Weights of a small image captioner: batches of 256, trained on photos with spoken descriptions (Open Images, Localized Narratives).
Rows from block 3 of the text decoder, named by matrix and row number. Each number is 128 + 32 x the weight over the matrix's rms, rounded and kept within 0 to 255. All counts start at 0. Numbers have three digits each.
# q: cross-attention query (decoder.blocks.3.cross_attn.q.weight, 256x256), inputs 172-255
q.78:119104122166096092149134126099125163109120144122119162142091143148152125160109108173106094069119220107137109112142125171103116157083153116122125070112108152094175147094222134130122130181111069118106105086212119126110063106136172188091153110198131137162
q.79:150158106185126100126123171090138106107081115145075171112113159080103089139153084137182069127188082168128207050155164092120168124108140166150120072179116108134087119135155073129146132111126102091147138181141138101123130152179045151077119101145131109149
q.80:149093061081163131129125178118160134188170105139187163092157094134122128126073057151101097018103132131151145139078148153111132127067076125124103112131099209044174151107159110091073085115131143149143075082086151134203172107081158144099150113170063102095
q.81:138128100124106133149135157085120131072103119138081088097113137123116108174179115151123159165124103138138164128092166114127148161176122111175122164168131099170082082149159100113177150131124140074112111223127107092075099114153102122157183143091186135153
q.82:153144114097082148158107101132143096147162152114115103180149135128122152076132175098151139137153150096136151126111097085126104081163135139152158161050139124125116132158150201110073121114079135182138123072139138120131125142088155135153121184133071119104
q.83:145124120120091116120125164122072074143090133138154096090111096124103123125129122125137117107140126130126181197182162164163099174139165140097080146147138149093119139174155171144156124143154168132192115194109112166114102097190048126122158166097179067117
q.84:120112115110140158143130112206100133088151080112190116103083140107090152076098064142093149120073154160138122147166110134112184152078151136045107143099111148055133128117162196142086093133125194140184106127108147192099161112084178157137101149161129114097
q.85:107105140159145152083154122128141149157106186151121184056121108145069077153147131127109082144173072137078097185174123120045125144134120129140126149137218107123126201072053128104137131078109135117107171144090127144093127173047114144056117175113182176039
q.86:136092059095110149089093086139178151138156120089138208127070119109103170138099130150126104153154161151163081108103140150121106132098110168131125146093089118110182172081144160104147095144134115122104133132168130118130142114052144188127104119181044098156
q.87:107089065105157090111118120095206174156166156124079166041082123097145126125116117188064130125129151099160137137072114110160132132094102156152191107115071140157176173099139081113129126118175112104076098104150195049152110163074172101121136095155103112124
q.88:098072106154095178091123144190124144142142125113201142107063120174109178150104130167056133041119180144146150089100135228148189157106091119181136140105112095135152161166202086132149103125130145150107145130156150100130138125116127138164122155145116110111
q.89:149128116087142127189137155152104099064128133150131056118164175167148126123115118137116127113141221130152078198157082118117124064134136146148138117148117108180145101117165131120159118090111122142019187131150143157105149104160124134132165108152112120126
q.90:118091081090130072090108139156149165126131150086122148158086081193094200132108128131106130106137130114138143146099158138185086160159157119169138122146100101093126186117119118131085159138169106107171104066143125191176168143076155076115153113200089089120
q.91:103106176132118106107135131175101075088134159114096035186165106124110181110155199135170142125155127126159133084165112139151141117100151137184138098208095137131104103148112160142103169146104093140088173130088116109117046094157109107095172096099098112149
q.92:168089108178125119112126135157162129142147106114118150149132140084096147137108170155129100176162082158161185127170120096124148147158109121174138107192136087098080145146099122064178165137134128095123139168114191138070138079104159114068134097082175104107
q.93:141081085170133130136105084116219145149185080097110129129087129119117171150132141187104096092157202144150107072094090107184165133094131147218143055144095122104168149146150109147169116092120127158124095112120118125160121125092111160079133116148077113136
q.94:065148104076186161137136089146130124158124114090198111148174078143164151135134115095154139066058150112092084120140095157106122109100177098103127169058119142143159116146081104111074102113138088131137075094168088161178148163146164175146074106178097152112
q.95:150105156171152154204121067125132134141177077112141132138145144100178103145118130222116146100075113119151099148175105110118198060096069118125128126128097183130163124102156136127156126128106096150129105125095177103177158103115215145127117153174111128085
q.96:156119150115127099067143142136135145134109176172092164149120108152198123106080129104121082102095148115118116160114153113133131171119143140113138154137102105203080124163143124152145160117141096142147132170027091140158185150165076121161153143124129075103
q.97:053105184125114108105101105145109161130148150184180201180086126061117145085121068059115177083079120067140082126145133128127149155114132102083106098013072128142110118102176122112077151205112090126136106123109161228170209114134161148138134153156086140162
q.98:155151082127129088140094190155159141103111142051102050067106170138162127172134131191197125119197135138100129087091098133153176101126099140147101149225174144103130153156126066144121109072181165163181098056174083062089150116123136110098155092122151146147
q.99:118160152126143111195138057160088098154122106160128108160125121136163117120143065142130172142110163130149092142143057171125156100120157108074114158150140148081167101093134101119163118171133136179136094126171114148142143160110124134125083167179156139136
q.100:164145147121116174103119153133148115152201092079138129104099137091121096155143142129170100097108159128128129098114097082154093132155120147138075064151118093072148178099078094144086112134101148133102145077129141112068117110153090131152142039142127142036
q.101:084108150141116135088084104125110173163146116134148136158121116140158139119156127087064148100112149082127150138182105077120111156064183168115123123073143122174101151123114067165133091126087158152148166163147160186148135089149137124152119098105074072095
q.102:070077127128132120150082103091114184158142158146164169107110104112138133125119081089113166084159094103122153121224160147183106091144102113110152142099102122138092178104184161095100103181144155142099159134124114191141121081110156125054168146152101084143
q.103:075139103143102104126106077121079155112139168061161132127108145160137136122211128123093155181164084130109193142156143117123123140165097094133148113135130128124112054155128141150194136141147146094125150166117121166090077112167149134079177182076171165177
q.104:068071140176105156131116087105145151159141136202162183168103142080130169071088114113143123105065120068127105128102146122141194148152145111154114098042124142132094136093143156129078076177106083142115158137052166182178113141131167149179120113203053045116
q.105:160142186067104112130094111071128166152085128151167074131161051101130116120154039108115164071112127141133124114087115183124132154137147082118149133104146149134146120099181121120086103123100088135153147112163147106178156126129143133065124185097132116139
q.106:056085137089114106153074118130119168089158155131198185112113121115103135071134116107088176104130150055138144123172166106131115180125175144161113138041106135165069140103151128101111112148130132141069159152170165203188112105121197174071125103093097166145
q.107:132121115128099120121063126200146124107111159088121100105162126106146162104080053151201135072153145090157098069085119126167095156139163115113140158093156121137162155123154155145103080187106060139121101133132104128145131114085089175110088119144120142195
q.108:114130116135105108129108138162134174100121165101125127110134129110111122137079166131142108101124087091121091170116101149129122103174156127128165143134099130181127147150170081117144138137162103123101106150095124102159129117098157120116127117108093164141
q.109:151159121080136139075082077122161165119128155147131142128161099153124116136148085146172118131089171146127103130161123125179164132161103135133141131107137160174128097115182159118139133099155093102175136088145116056098110086076121155127179139088138143140
q.110:167150101104179097090127147110109065144110110080098118140118153132118112164119157162179104183160124151122128085146109101132145186077167142172084130123157122141126104107089089140172126067156119109141114152096071128093151144138141157157139159151126101107
q.111:156154118147119135101161111158113116161111104108123180115124091172108162175186132151109104178059132146109109136110154093096119083180067148117156126168162188106122129128076100160119137112147120124108119134099092143086167148139076152153189078143170147094
q.112:037100110121149171131082138129090193134120237112156168133118137153083133065137096112117182038119124144152088073176153131164156161124168137133116158102101107132140154125180155131083072146156151149113134136142101138178113080099210116091086097131084152147
q.113:112111155145130171210134106086162111135135143127176181161121129138081117110176133110062221195142113127125158153177086172087140057192055139114075149128119116092156109146079160134141119138120144167121106122162110153114109116137121153107130101114131124112
q.114:136110150120097118200091080071129179158153169105111102109142082199092112130129139081114198053192135161118154077139116127130089114111114150158152110133094139142112140155159147126151090148076105087127160098146161121196149070101160119093112096118120118166
q.115:138115115067170139056135101154088137092137083089129139132123114177152103153134120150141098182158063167123133104167074122114066137140096125149126141209144133177119116154082137122179106111149177085092129149125120132095066122123166132158153146098139101135
q.116:077141176078120093102101095127080220121144129113116149088094043086133100122160096119097159037169126073111159183154163163169065152085189104163167113117101168143115142116142082114103065172122141121097123084130119157141149073034183163088121174091150136207
q.117:162162143153125112101126139130119074181133057141084100138152137171111074157173132157123160169236138195114161117115081174129106112106085121095116159222143145127141099117081154135195165091167137141143163123154106115097124130134139080141084142115160163129
q.118:084154178076136156106099063101066183149157143079101111145102064108168191137146093096113203095129093192126113113186147115088113093178073169146212110149154126107140088120131125130136090165122089133125145118164098167152128127113079108109155124113091094186
q.119:115135123103106148122163093123111118163161142138115109146153084146129110243135090100096065155109198165140122172166108122110094087109174130116124137182118108171086108189133123099124152138135140147160145164119140086108123096146102090171167139077176058086
q.120:150145097115218101158118073044084155157128128147103127153134156135121133189116161143142147150146179120127116107109085105161136123101134100156094130162171132167135105131110102127195103107182118146140084122159125107090160086166145106179162138135153051110
q.121:148097109106128112151131046128077103120123141149083158152146122152130105072158113140111167141096158097128148166150154153111104155140181128102131128083091186179129082170190159109183089174156127120153128165144131163130096125104135124150116147129157119189
q.122:105095112137120126183110145174112118146140148130105171103091087118126160056132090136099160107097152054142081104146130148169176156117148102102157136063068127118153161130128118163064116173107083161137104099179125130161179152104132147087095110173121132168
q.123:129165128107106107122116096163110163080089101138154121120133087156103076160091151188156154153189091208163119181109126157142147103151149123132164157152123106151149120120143149137149136111148179091128118167168106103131078096132143095053118178114158106183
q.124:059114192146122076175122109107159178151083128193174152157146080108124186081079087097107193068101164119139110114131156144179177116101181083132124160041092137133126090085161141113129104164133105074125147083123184138228177136101131136153127123178160081207
q.125:147127087158167068074129135181146151155057125132123098096111129075193162105145147152106092116119149107109063163081143087110180153156131151149141123142147127143115112162158076145131089113120094119169108109117145143118131111121090095130167154118115031116
q.126:142162151108043169093190128185172102115176110079093125135121132147103101192148118101080106178073146111125143189152087125128067180096151148118171122166133092136103103172071122139108127126092159142128135185104154123102067141124130120209157123130143135078
q.127:145098136153128127156130167105083147122124203095109114155181156114110152089115109119119160071111095131150074078152177087166163161118129192135172133080093138101111184152168162169136028113106088079105181129168079138125140053166115134125086057141135121094
q.128:084075107125078121170118115122096138150075112127162180133141082159125113147106097144108098151108120161189085069104115201140101128161146099086112113107077129146168085119152122098111195177130145159156149086121121156087132099111170128120106190151150117150
q.129:189168137116129107158131151134137131057117123112053107084095171098129191133140133137174095116119077182099123059094100108072146166151144111156079127137134102142103093133142143125111127133102123086160164144205109042108113140115076172114126125142103119166
q.130:093087150134124066202092125130107060078133207150188138176099117124134107094146118092135129117116158123103131142158116079125134067117092165065109142084181150138129126089156119140125138122114143089107122142186153138096144121138092151135111118096151170109
q.131:103096074113136137132125153098105160192123094111136100113117121162123156107110121138100160088181181113151100160128156132098116185125134139168143124106109132175161136092126164129098131089156136147113108132110135120049090121124188112086097142155121104145
q.132:100127082126093130123114067134151190131189121073150178126094056146132040094087094169144123154136112158150178184158115220115106098095067122133113175132072167073074186157113147104071137131178141137137129176076154121165044102090176118106132117166112157158
q.133:139089070191087083140126141031112130090183100118111110141157142099136063186100099089167141140149174123120127135185153140128145113135177122104143123138100105089128150104153188102110150174136183135083139113110187111073172155134160133094161197131157109178
q.134:144114161110124159130166106163074087113150169196147146172203122078132071099162147091183114158082159089163161139096161114157107128132068151127205093153145115094150111105113095161171122121118121158112119148167142206152138167157111097194057112100122168093
q.135:100114167156115112166118135140154069119079115141161138155173138127094127151128165154101118129171129132096135128095156124169060093122102144174152107100158113152156141107123068122081101150072146147098115112117132181133147162171159109088108180124137146139
q.136:136123199114079172122155125167149054163156148158107172122127104164131142130105037055130155150122078248179171131105118119069134075124099165153132121114155181156103094112147109102124132117077085149081137146125132066184127106104155115134136092101161139127
q.137:122115140108133206121135113167140110181119158085139084148088091112138144122064043108156144105124161149154164114160139158157123117123127102190193144123107164118130154085129120132129133121207155120186148129178154171126101079090134139159077091137143168112
q.138:154089132086143117154132131129124167139153085121088199107167115164163063131073101125205151201133181143115142151127173126142108100104134121090204123103120148115142090088089151164115136160150110132100143106109119121184095127112170122148106082108157145097
q.139:199201147100179129131138120146134108063068146162131104162159147127167133150185186141160099188100138114064127092030075070142134179158122110143110123126164117148091078126122094123130099082106122129152142144140131170103157174152030109163099092137097185076
q.140:189181148108188110156084135063111118109118127172103137103152151143093150140160187066125103055121132158000133148049108072128161135115114140139164119081211131127137112088131067136126112117101133092178123121130187121145154133191116166134125107059092240101
q.141:142136190087172177162134095125126102112110131111163099143198158078111123133096095087157110166156147145146174036066079077134147253151103154158114143144200108133114139046113174127156096088118092084135150163148114151135099113098031152205096120110146145127
q.142:110120048077102171137139088085124139189185090117122128146136118169138099101109116131133188145124120034145139133162185196080115179133143122141137171096086088105178199147126145126135150142110169105140137075112158114166142064122155112100158116132062144122
q.143:166130165101108117168169118114083123117128187132093113141168167120172096120139160112162106176157088164120165156095089105141154124139089117142153125166200113129115092058154119132127108066137096111143117170150119145072127129097057183128111110092175110134
q.144:167126150097233159204151138056107127109147107017111131157125144100086101129112170126118137097174157074081173151114145109158097093132093128106135188131129108134110125106121079171134114125123178062180127068176167141137176134130152079124104149148150151146
q.145:095117090137161089096153169135125166084087131115123152064094185139082213174115134166065153081125162167104081106081130191122095126100153124117120119112076093167120119151075181111095100171153161169136138060133126057124080151118220106079148167191090077141
q.146:113101069134111140171184089118116147201116109156154163118145148141102080162148083167128153113083148090189091107151063120136101065148160106110148120101080131153137110107097151116108152164126128168146178121119102110109152111154227122094121140132136096101
q.147:156133200159142153103110123129163114106106125130144148102152120160141160131121173096099065114145132132087131116128155075173117113160140125138102097093155135072132074151118067161115071151117120091089136171096115208141159180133072176155117138102126191124
q.148:121144157178131092183142181153144120093118125098088084135064169076107162078075191190128084123140162126102100168118163171076119141094131080120081134112061168186154156184143122112084116142145106134129130029176157112132176145159097192119118143134162130148
q.149:163108143169112089123104133128155119153134124045154112108143164117162083122115148124132126121100186096160116054165130102163091099148160102093131114115103129140110128129134113096154140151169119104128175139154153199115174143178148148179180127125145101179
q.150:116116141117105133102120148110195123161111107147156186170150064123138099181084051127175189148128117178134142111133082149167146102143073136122168123158149145123087098097085158115109161180139133160113143183123143154168077123093123132139147132087177162117
q.151:166142146091102158065159100095096147065111130192107118120163131105138131154181115098154096123111182112147182108097117093181150155133151135144150128166183133118145090127076117157157134084163126081134122204151097157158161132165107103141096074105141151085
q.152:118152090099091141134106117122110109133123127117133147116122091151132157125063091116119134148134162122140152171103161159065126192090115125094157141137123130119080169121159147110127178163116139164140129147116154064135118090084127194061113135115147114201
q.153:088124080113145137062156098114129143117138155137104122102152183156104144137131186120115119171160117079105135111126115170136157142158130137133102101161142084124155156121122117122183166140109183106075155110081143127076139153155114124086162070100076143077
q.154:161124146111141153147140118191169107122172068111164078153124130171167106149070122087094101160150163173153139104155144131047141199156096100089108112131140137128107095119186168162098126081129099082210136147148140131198101091121103201133127177141084150157
q.155:185095100161129133143097170169142040087088133175129081077166214175148087145129129117139132141118130146126156162167165095119085102105147179096127113149161098148149119075150164155138109091101156110103166047120166153169177138202130123138107141134156131147
q.156:126146135137101096156164146121089149124080094186096067166181192127118151142155221169124131116131108150119116145107069139092069155097084119136125124119148089114174112037132150115111093093129081165104146109130071115140110115141105126142064206122162141144
q.157:142163183108143116135123178150115131081077217131073107076158172114146165164185173102180109151103144115036126103112089069195173161131124126139125158147182123143083086148140074129175134051127121094127159125129131148130156149159045138191159080094146125094
q.158:197137151119114102129164136099143121126150125103156096131102161110139149144141122101100101123082134131096109098127040031123141122154128112119103093135164122168099089173164139137145118049123113070138150119145089095112143135117117141106151117118091152093
q.159:168146111142125148119124123090090175100124138147152128115126136122111156147183161163136153095086028168139157137102077145202148099101085137117098079130147151163130156129113103155135125130067115117135116136153117074130157155122118154149112151104146131110
q.160:118162109085145095157109142073066156080108115141163152112116147084152102032182136093157107165191141114150165156158090126104195109138098138114125150131157135069139125121106135132215145159111131124176145081146166097153029109093126112111157171125106065158
q.161:138094116158160055131085083129185086163151121176180168121114182106151180103141155127147168078072203091121082106178105143164115129099137061175127061067096094142166158145169069138106133181099134101132134150068166152168107123142139130148101123073125114082
q.162:123082155109142036116122105131163149132145130190183160141066139039149068128122114126092118091081117032187131158122131081126146095196163137090144171120143145152099163181158084115199121147166126183197165118157155106136127144117117141140113129115155143078
q.163:137143120107127141103178135133079127115144093155076130150115103175150112181166097143136194147171129117132174160063149115120106182099125143165129125117134152158133156152094093129113148091111141105122126127114135069063181121190138139153113142099210172059
q.164:106141122112132106121124079104136154125100110178154115129154059139129147126135124066096129123174140108140042141123167151174149089172143150062189175093133139169050144199160020096071087146159118125167173145118094141154110103082099122135142174116112056155
q.165:103105117091133136128173164132156115169171110125131130155127076199162120227167105072121144098081108114124159161136176142123112122133132109075129145163132122132091151171138115136127095104157145102060104177128102110118130126108095174139093134083132192121
q.166:123113079165102187182101122137138114135129152112102151062157138108079140153175077113152153115150119165135123106146035127108114044085105115140120109083113161155192099130085181114163118133108106105115066098135160122135094126146164177108135116145087059173
q.167:120123099121123124107104115144127102127172134121113145153111142131112096127139150189188115112141115113160130100136074153132117125129132133105130110185133196136166149081094167088116166093166194137083096090131098116068106111139146135139118135220130139153
q.168:099109138082112142135088114120076093147159101163172131199120130210149102163113100078080178077051111152140143154182202120119154071168156107100170167170159074130108154185152135127111086154120087105213108141124162148076095146160129162176118127141178167064
q.169:153136134062126194119177150185083111118126111101088078141136181166131106147103117118058067115144094142187163148086157079099144114100117112121148150115205165104140116138121184103152179076166163086171131157194135108051170149112164159109141143151181161148
q.170:063122087188154138175058092093142122143166150144182114094160154126097168059121102138122145088126190138131040088155076190147154084119093130149140143078091128175193128136115170129115122127109109124123100118073178174115064138122109150122099115153111098125
q.171:167146109141110164154212184124079083108203081105112115152182187151109115130156122124140112135128094162143199171093093132084120116138097148127169136153124166118162153120114172116146114100101132123105114132155107082132101109151098123122131137106075172123
q.172:217141167078096190116133183161176053169113135138104127134118105168117109206095198126170124170156095094155132089139170147073100115143080130114115103152138137125130099189125069144098172138136091130100146113182114148126117124103135083102097100131171136132
q.173:123102077124103156154094122128120106167111191085125158139148148099059160117138202144146100183124211119124058136112130150112111149117135105138124122105116145190116099135144084163163128112086202127079049160097113104065160101108219114157140171090178081150
q.174:108115056057115166148134089185116114153155133121089067116158134139151074157152069163163172132118181096136212156157094120139075115064099089133053139128078155133121079122090125128109170062177161160101111109087109175062148130149129163070115120151168123134
q.175:168110183148149161124148125148179121097119143102090100133120188125103109154128128120073047158164121126177148105125097098082160100162146144180189082148152116088093096162079158111091156115149175119101197180192087093143139129115111101155146203156112105173
q.176:075121152068140117135105094101089186152102122191111132122119098144081169111142113129119136146125071087160150092142158156105118152080136165148161095151109068104109122139128179137118120094168111147132131150120108113143104109094136189171122112144098201145
q.177:120134113151133134110133133111136102134126146110065164199099242120138083159121130166150104119113171108118134134145079061146054169103098142144097137134131146149137180097144121097131153053166117131098152167144140121101124113138148132086129138152141125084
q.178:135097140189121104162107114106152117085123115130146081118070167147173104127106174111083143112180047145068090144096150142142140133109107105151122145104057140123096177169092105162136092121132079174131165154144098112133170163135127160115123108108091101169
q.179:117109126115147170067164094165118098118161161106101136137085121144152185187121103130125110092114177080135101108171097141138126085162129117125158089109145132124153125171085084138099098121174152135122106129133076159088115123163109138179076101157176124178
q.180:108145133095061111121182163121093080122143094086114135127098107150144091160132149180159157180121127129126144200061137060114115104140158152101147162139142130105131158102131093088158171109133161163115187151102087101068173083115136145100135174142138173121
q.181:122122145136139107136180105121140109095116109088058145142146144177076093182142123146079153135147126116131102126131158096164101148142129166136129160158138151167087145154103113132140117093172081141157138164086113077125153128123123162158096110123126145102
q.182:148138099193154151088104169140119165212121121136117148127121172080090165090111185191094127162181169117131139128113107159083122120095130131168133148115131134094077147161116138146115156103101065117145206146140126121093127150114133082156164118085131162077
q.183:152094095098158070135111118089129136150097107152163131123121106077194145104137115097106135060092113107107083168136081099129103159135132135083123104077098163176177145125129124086164131159145126124123073157096152165143124144130112113191101132159123091147
q.184:108080125177111170192129134075132112143149100093110173110106135076143132151099127179167078158150139094176142146124085155164145108144117173153154150127122138104089163142091122140173076157092156123121136108105119120107128105131172085121105161168148107123
q.185:121106138134127210149088029118117127151106130104144173143115097197103088117154069101062101129180066138172129147186134168206175138172163099151156142100156090123148096176087167119118141180127117103158156089130149108089086120116120138077133164180146176190
q.186:062138115193120081115086089091182137150151083140197158126150145069092133013049101140132181102067137164120076058149106164190171113144155114166133150079080132128120156101190131130086101186080083134156135114102179136152101131129160101164109101167047131118
q.187:112118107147154098141115118148148155126059113220170155125151197086081120053116140135132129178125106111150114088133104169108175162059122148112136153153116128111096156138149115099149113175130177123085171096094165122157126114120165093071098117100149099152
q.188:114082169195123131129168091080160147138149163143122160129152170031107140031074191140134060134155137122179115077109108174142145144100173154112160121147116130032105095143092095136054139118186173186103127127105059140165119141116137091144141153146098112148
q.189:106065140073087095109117170149142176137149168161110150096138148091154126106134104094139075133150141111129105127148119119104144163095143136111126103100121144206149139153144142122149160116149117153103136111182157124130146152079097129075200105084127112119
q.190:096107109089168155124126158129111141155143114167110124164133141156125106089120077094118089103076168076121134127179093139123128140141116124126174123109146175117203148108156150148143112121098134081151168082127171176146076141121146132097090142161133135144
q.191:132133149165133128171113125127135137163114120128170146151125156110138149089084053096091150102114089114097112092108115123125132136085073110186134126104135126104112101068088154138127094155097125140175128101107202162145120157114138133178126137142083139133
q.192:146166081084114076120119168143134111133122143136143078125157127032128162108110137161160083164089160106088194173131159145127141107119148108148162119121184093113177127150080112129093096084112141142118140104113113140152164180117120141112180116055146103101
q.193:169117107145110129196129051164180135180152162150130153115145121107178102115093122179170133113144088104149088169192103128092176139107138124083123145108093108072126152153134143128074131191115147156190150123106138161120070096151137140127141150152075163169
q.194:078102118189111172134181061172140122144165112120105127204130118107133163087106136139140112090064148092102117098178170151177058087096243117114109139119131077095143131130150135137083196160095070136132121105150122141167089136100101090149158176117143158080
q.195:150100181135098158193164125099169122149187058181077195181105124129149149047103154111128135168090115111106125133165104070104153077107152164178177159123120147081132149101156112115129170146157085174169106072069090124133091137151061100139196140148135165135
q.196:096120116083112123151141147129108150093102104124120172141120129187122093131128128135097127119130074190115097112152117102195155104156123122157084123108071153143091173116162122142106140154159112121124121114153139104095144064126120198149120123175112145145
q.197:111116146086201117164129184138161156148164113089133108093163163083112117134149108204160099145080124053059158141134164108123111139087143132136119114164189112173121108130071093139135125098107157147152124158194142146158151149092191139122117110101135118184
q.198:213140070118149099156144161084158126119166111118138095092112113112126087131164139167120124190123110163144127110153123096124185179157134124145137074119141107206179141073109143117177099101138120093114147159071083143069120113103112182133177040092186168130
q.199:104136124157110113110114132087123108165180130090132154098099122168138087104122136133066137151115108040081137112187129141125131087071154162093136136128141162074100108159125089108111092172119183111133137113094113168168184119131195050132141130136150115094
q.200:154101154093131119133147107129113126128122108152148127143131128141118149127092135121114123125148164128135095151110130099145143142154119105130197116128129105068130113092100094167093122159147083152138119147086178112094099127155107152156158043091158168158
q.201:117128119127128091120161109182105160126144118122159185072109147128150189098091129174145116121146151109163142175130124104088136105116154142181174134114089077141068162120129127139090097152173130118132160145151108158137148137112126157067120124163047104170
q.202:147123129120069149071098095156122151148074142164142097160160103168154105130121127141048136100131096117100146086118100220139126093115068079117143184118129143098131119162103145193103121138157096140140137115058091109092138155175116083130131164114180142103
q.203:169138109126127126079101110091165124125121136161076180126156113160092213095178115122135152129179110150155087133147113169101177133111153165188152089101059130137112161167153120103119155146098096043114092192207128105082078158124111123139172136173100103105
q.204:134124120107136088150163131183138121152154122129115127068133128136138114153181135152152130122097122108119126137159135118113158128160160141151131130125167076179179100153124130176185120103131102151130119098096126156134113143159124119113112139079134119110
q.205:125159124138114174144145119114118104094185115159130165124134142110123156133139126137139112150136186129148139156150193147101147123087150138108104142131149168130141115109118129111129155189071155152128130116164098138115148155107189157113137154135079080129
q.206:100144138076142115114160148120136153150125157114156183073111160116122141113115155171097150140123170122078119149056134079154129124139176123181153085107137081157095087156134076143143093052127205141132138099143141145111116169117144182084144012134132120178
q.207:083095163164084108141120138132110138084126151141170165099101145127143060120124089106113105085114129115168116120110144177112137120136136139105060195089117131137136134101109118099113060129119104081078125056154154134106090104157159170121099224112135116146
q.208:201159101097155073075076197099080112084097113136138111096163152105096060155129142126092106156135131106089116118097120135091137206115009133075136103207119154141119124100117112128156097066137120118108172162140115118154107112117137056083173123093160151099
q.209:098107082170163183129150090121073084131183106160156169143109107111119103109127125092100124106097107128171117111158086117149085095145136126066100139142127123084146157107186137095143165179158121106160160128105150112154127082161108120161128190112098084086
q.210:194110082073065119105080153191189143138128091072125082113142131108089099183094123142128102131098108067157099112100121144145117123111156079142175162157076106125135144154157127141154113141159087060141215137111155044097163153160086113057136149129149085073
q.211:121156148145178161171154114123133116109142066218092145098143141168159102105125136095124146105110152145128109113172093154104145068181129113148133191094091131093102157138143138136097089156121114132099092085142141092118084104168148158143133175157078083160
q.212:114145097158123133101031150096171115058178162177132121145180115119129110164152098113065145112159135116150161057156125102171153131092106077103129128144151139122137143143154098093119158149106143178148130076144143094128136100152195106114117075105146127150
q.213:076122105173119081096119044147156138126138133182160129152141115152108161115129124053104153104113098128143166137147139185108165082088106141092089157097147167066172124154117180117104125190177112110132118061154128132130108113152117114140119218137135065086
q.214:102127177132120149131137085137160075113127085106137161149166109138154169130123088111140118141095131092117144179185141125134118074052165150174125106118153126103130134135124125168091083154142103159059071070193138110133152135146128098181106196196130136103
q.215:111177088144146169153165095150143137125126101132157151087114160107141091192128050143195135163169089130139168112103126154113143118132102074157147123106104095099190148169100129149161137131149138135178106133096137100119154139146114174114089176170077152174
q.216:088105147102110156100118141177181163106181052164112159137091111071123181125175072155109134110111119147129134142152078111084102147144168099163165180088145135118155137150117124151093131160111133077099105171173136170112128141135140185125158138141195146175
q.217:118157130066100091126111121182095142156130148066103080094126157093138145142130160155125148132094175118099104157116160134062070177111100174080112085104136111153135138140120104093155085057138127174137095119113132136157095139140152088080121081067112110148
q.218:106066167153122173166170097111108114141086093141148130168130116167121140110088141092111095114152105155118105134125075127163088066179110142129146122116108126064088164074135107121062091168162104172109138095114139156144120068128105091161075172158124136115
q.219:179206107116099113121093099094149131140149152034091124173103133115141129122089116145109099121137111088109167101148162205151097129107104181168111097092119120126128143104156110093195205095134126112134102141065134124125160120105107125148071146095131128124
q.220:151154161161098114165149128131115118175126101090106086142121105105119120175103114074157110150073070090155139120141183138115096083123185086122083142135139112116153146157165180131172193139144114099133153101168115126122108174101135084113160190137119093094
q.221:107114149081166123103107177154125162165131137074131088141109132110091100146196144171206103154123124154121171164156163133063165162127110129134108122101128126157098123131107152104099136079148201120152095152120081152123140150061144189097164108093160150156
q.222:102148132156096083120116160164102125115150103101105132101085092056165070145141152170094107149064125093147102113129165141129145119159164130112102136142169144140141112116118110085213200118144163146138109114079117099151130145075152119103167170121151166145
q.223:110110180139095176126148100143135103160164090135106172164149126108137122130123086107109116123146103117125144138147125157197163137037136123109137116113103199052125144123113166136128108228127155136146107116159162063122163115151133165152075210183093116153
q.224:068123133185099087122099067114176175161158109166153187139126091124127136063120150067068204116072164152148129107202132092199173185152148158108162244063120160143117167126153124119110178152080110155136154106061125165171093088134181121090104134137104128111
q.225:134140164102106147100127181129119093164180136156093113156137112105120159198154092161166131145140128152102118175127132139145140116086119136106111133097099158088118147150156125173115122046138162113127106117086083096186112125162189101124105152138127160074
q.226:153187081099066185117141130119169112092166138109088167106132152085200023179178094163165134157136107116114178133131147130116100125174117071117157084196179158140157116144070124115123105123139173089167129145142129108116090146163093138115152109090172160133
q.227:105126131150175069141114078162118162126152117169189126125118097113064183090058192131125077080101113105206129120140115124162187139086199130149117148020125120173110163102169076129126109159117105156055117042079110167127135095108147144136117172161078099080
q.228:133062144157103096113089113159122106108180146148116128134183118178047135096118145160158108127113115171153108140107143132139174094063095102097152107064112064124147178136135120135136126111113119178107144164106047129164063120089213167125126173091122116101
q.229:079117170165119066114122123129124091139139152145196157173134127130084141100075146103180056136103152129182163110159177097181187063122124126118184133027129106183108105098176121140147105142073077136090157186128070156152074161111113079135095167110120109101
q.230:118072173129057083138096129133171125118147147143180120120179110120116162078090147166154114111084113122130105112117105090123187104092098163113161169083120089173114146070192133112121144124109148143079239154164124142185111165071102141118161136125125128136
q.231:102143146125130121124123160116108151130172164154135115060185134124089104130049128145120143107122115146110124115104110100177163122142116115128130136123087204132133079146112120091170139165134224074092147120111122140137160158129125082083128057157179107157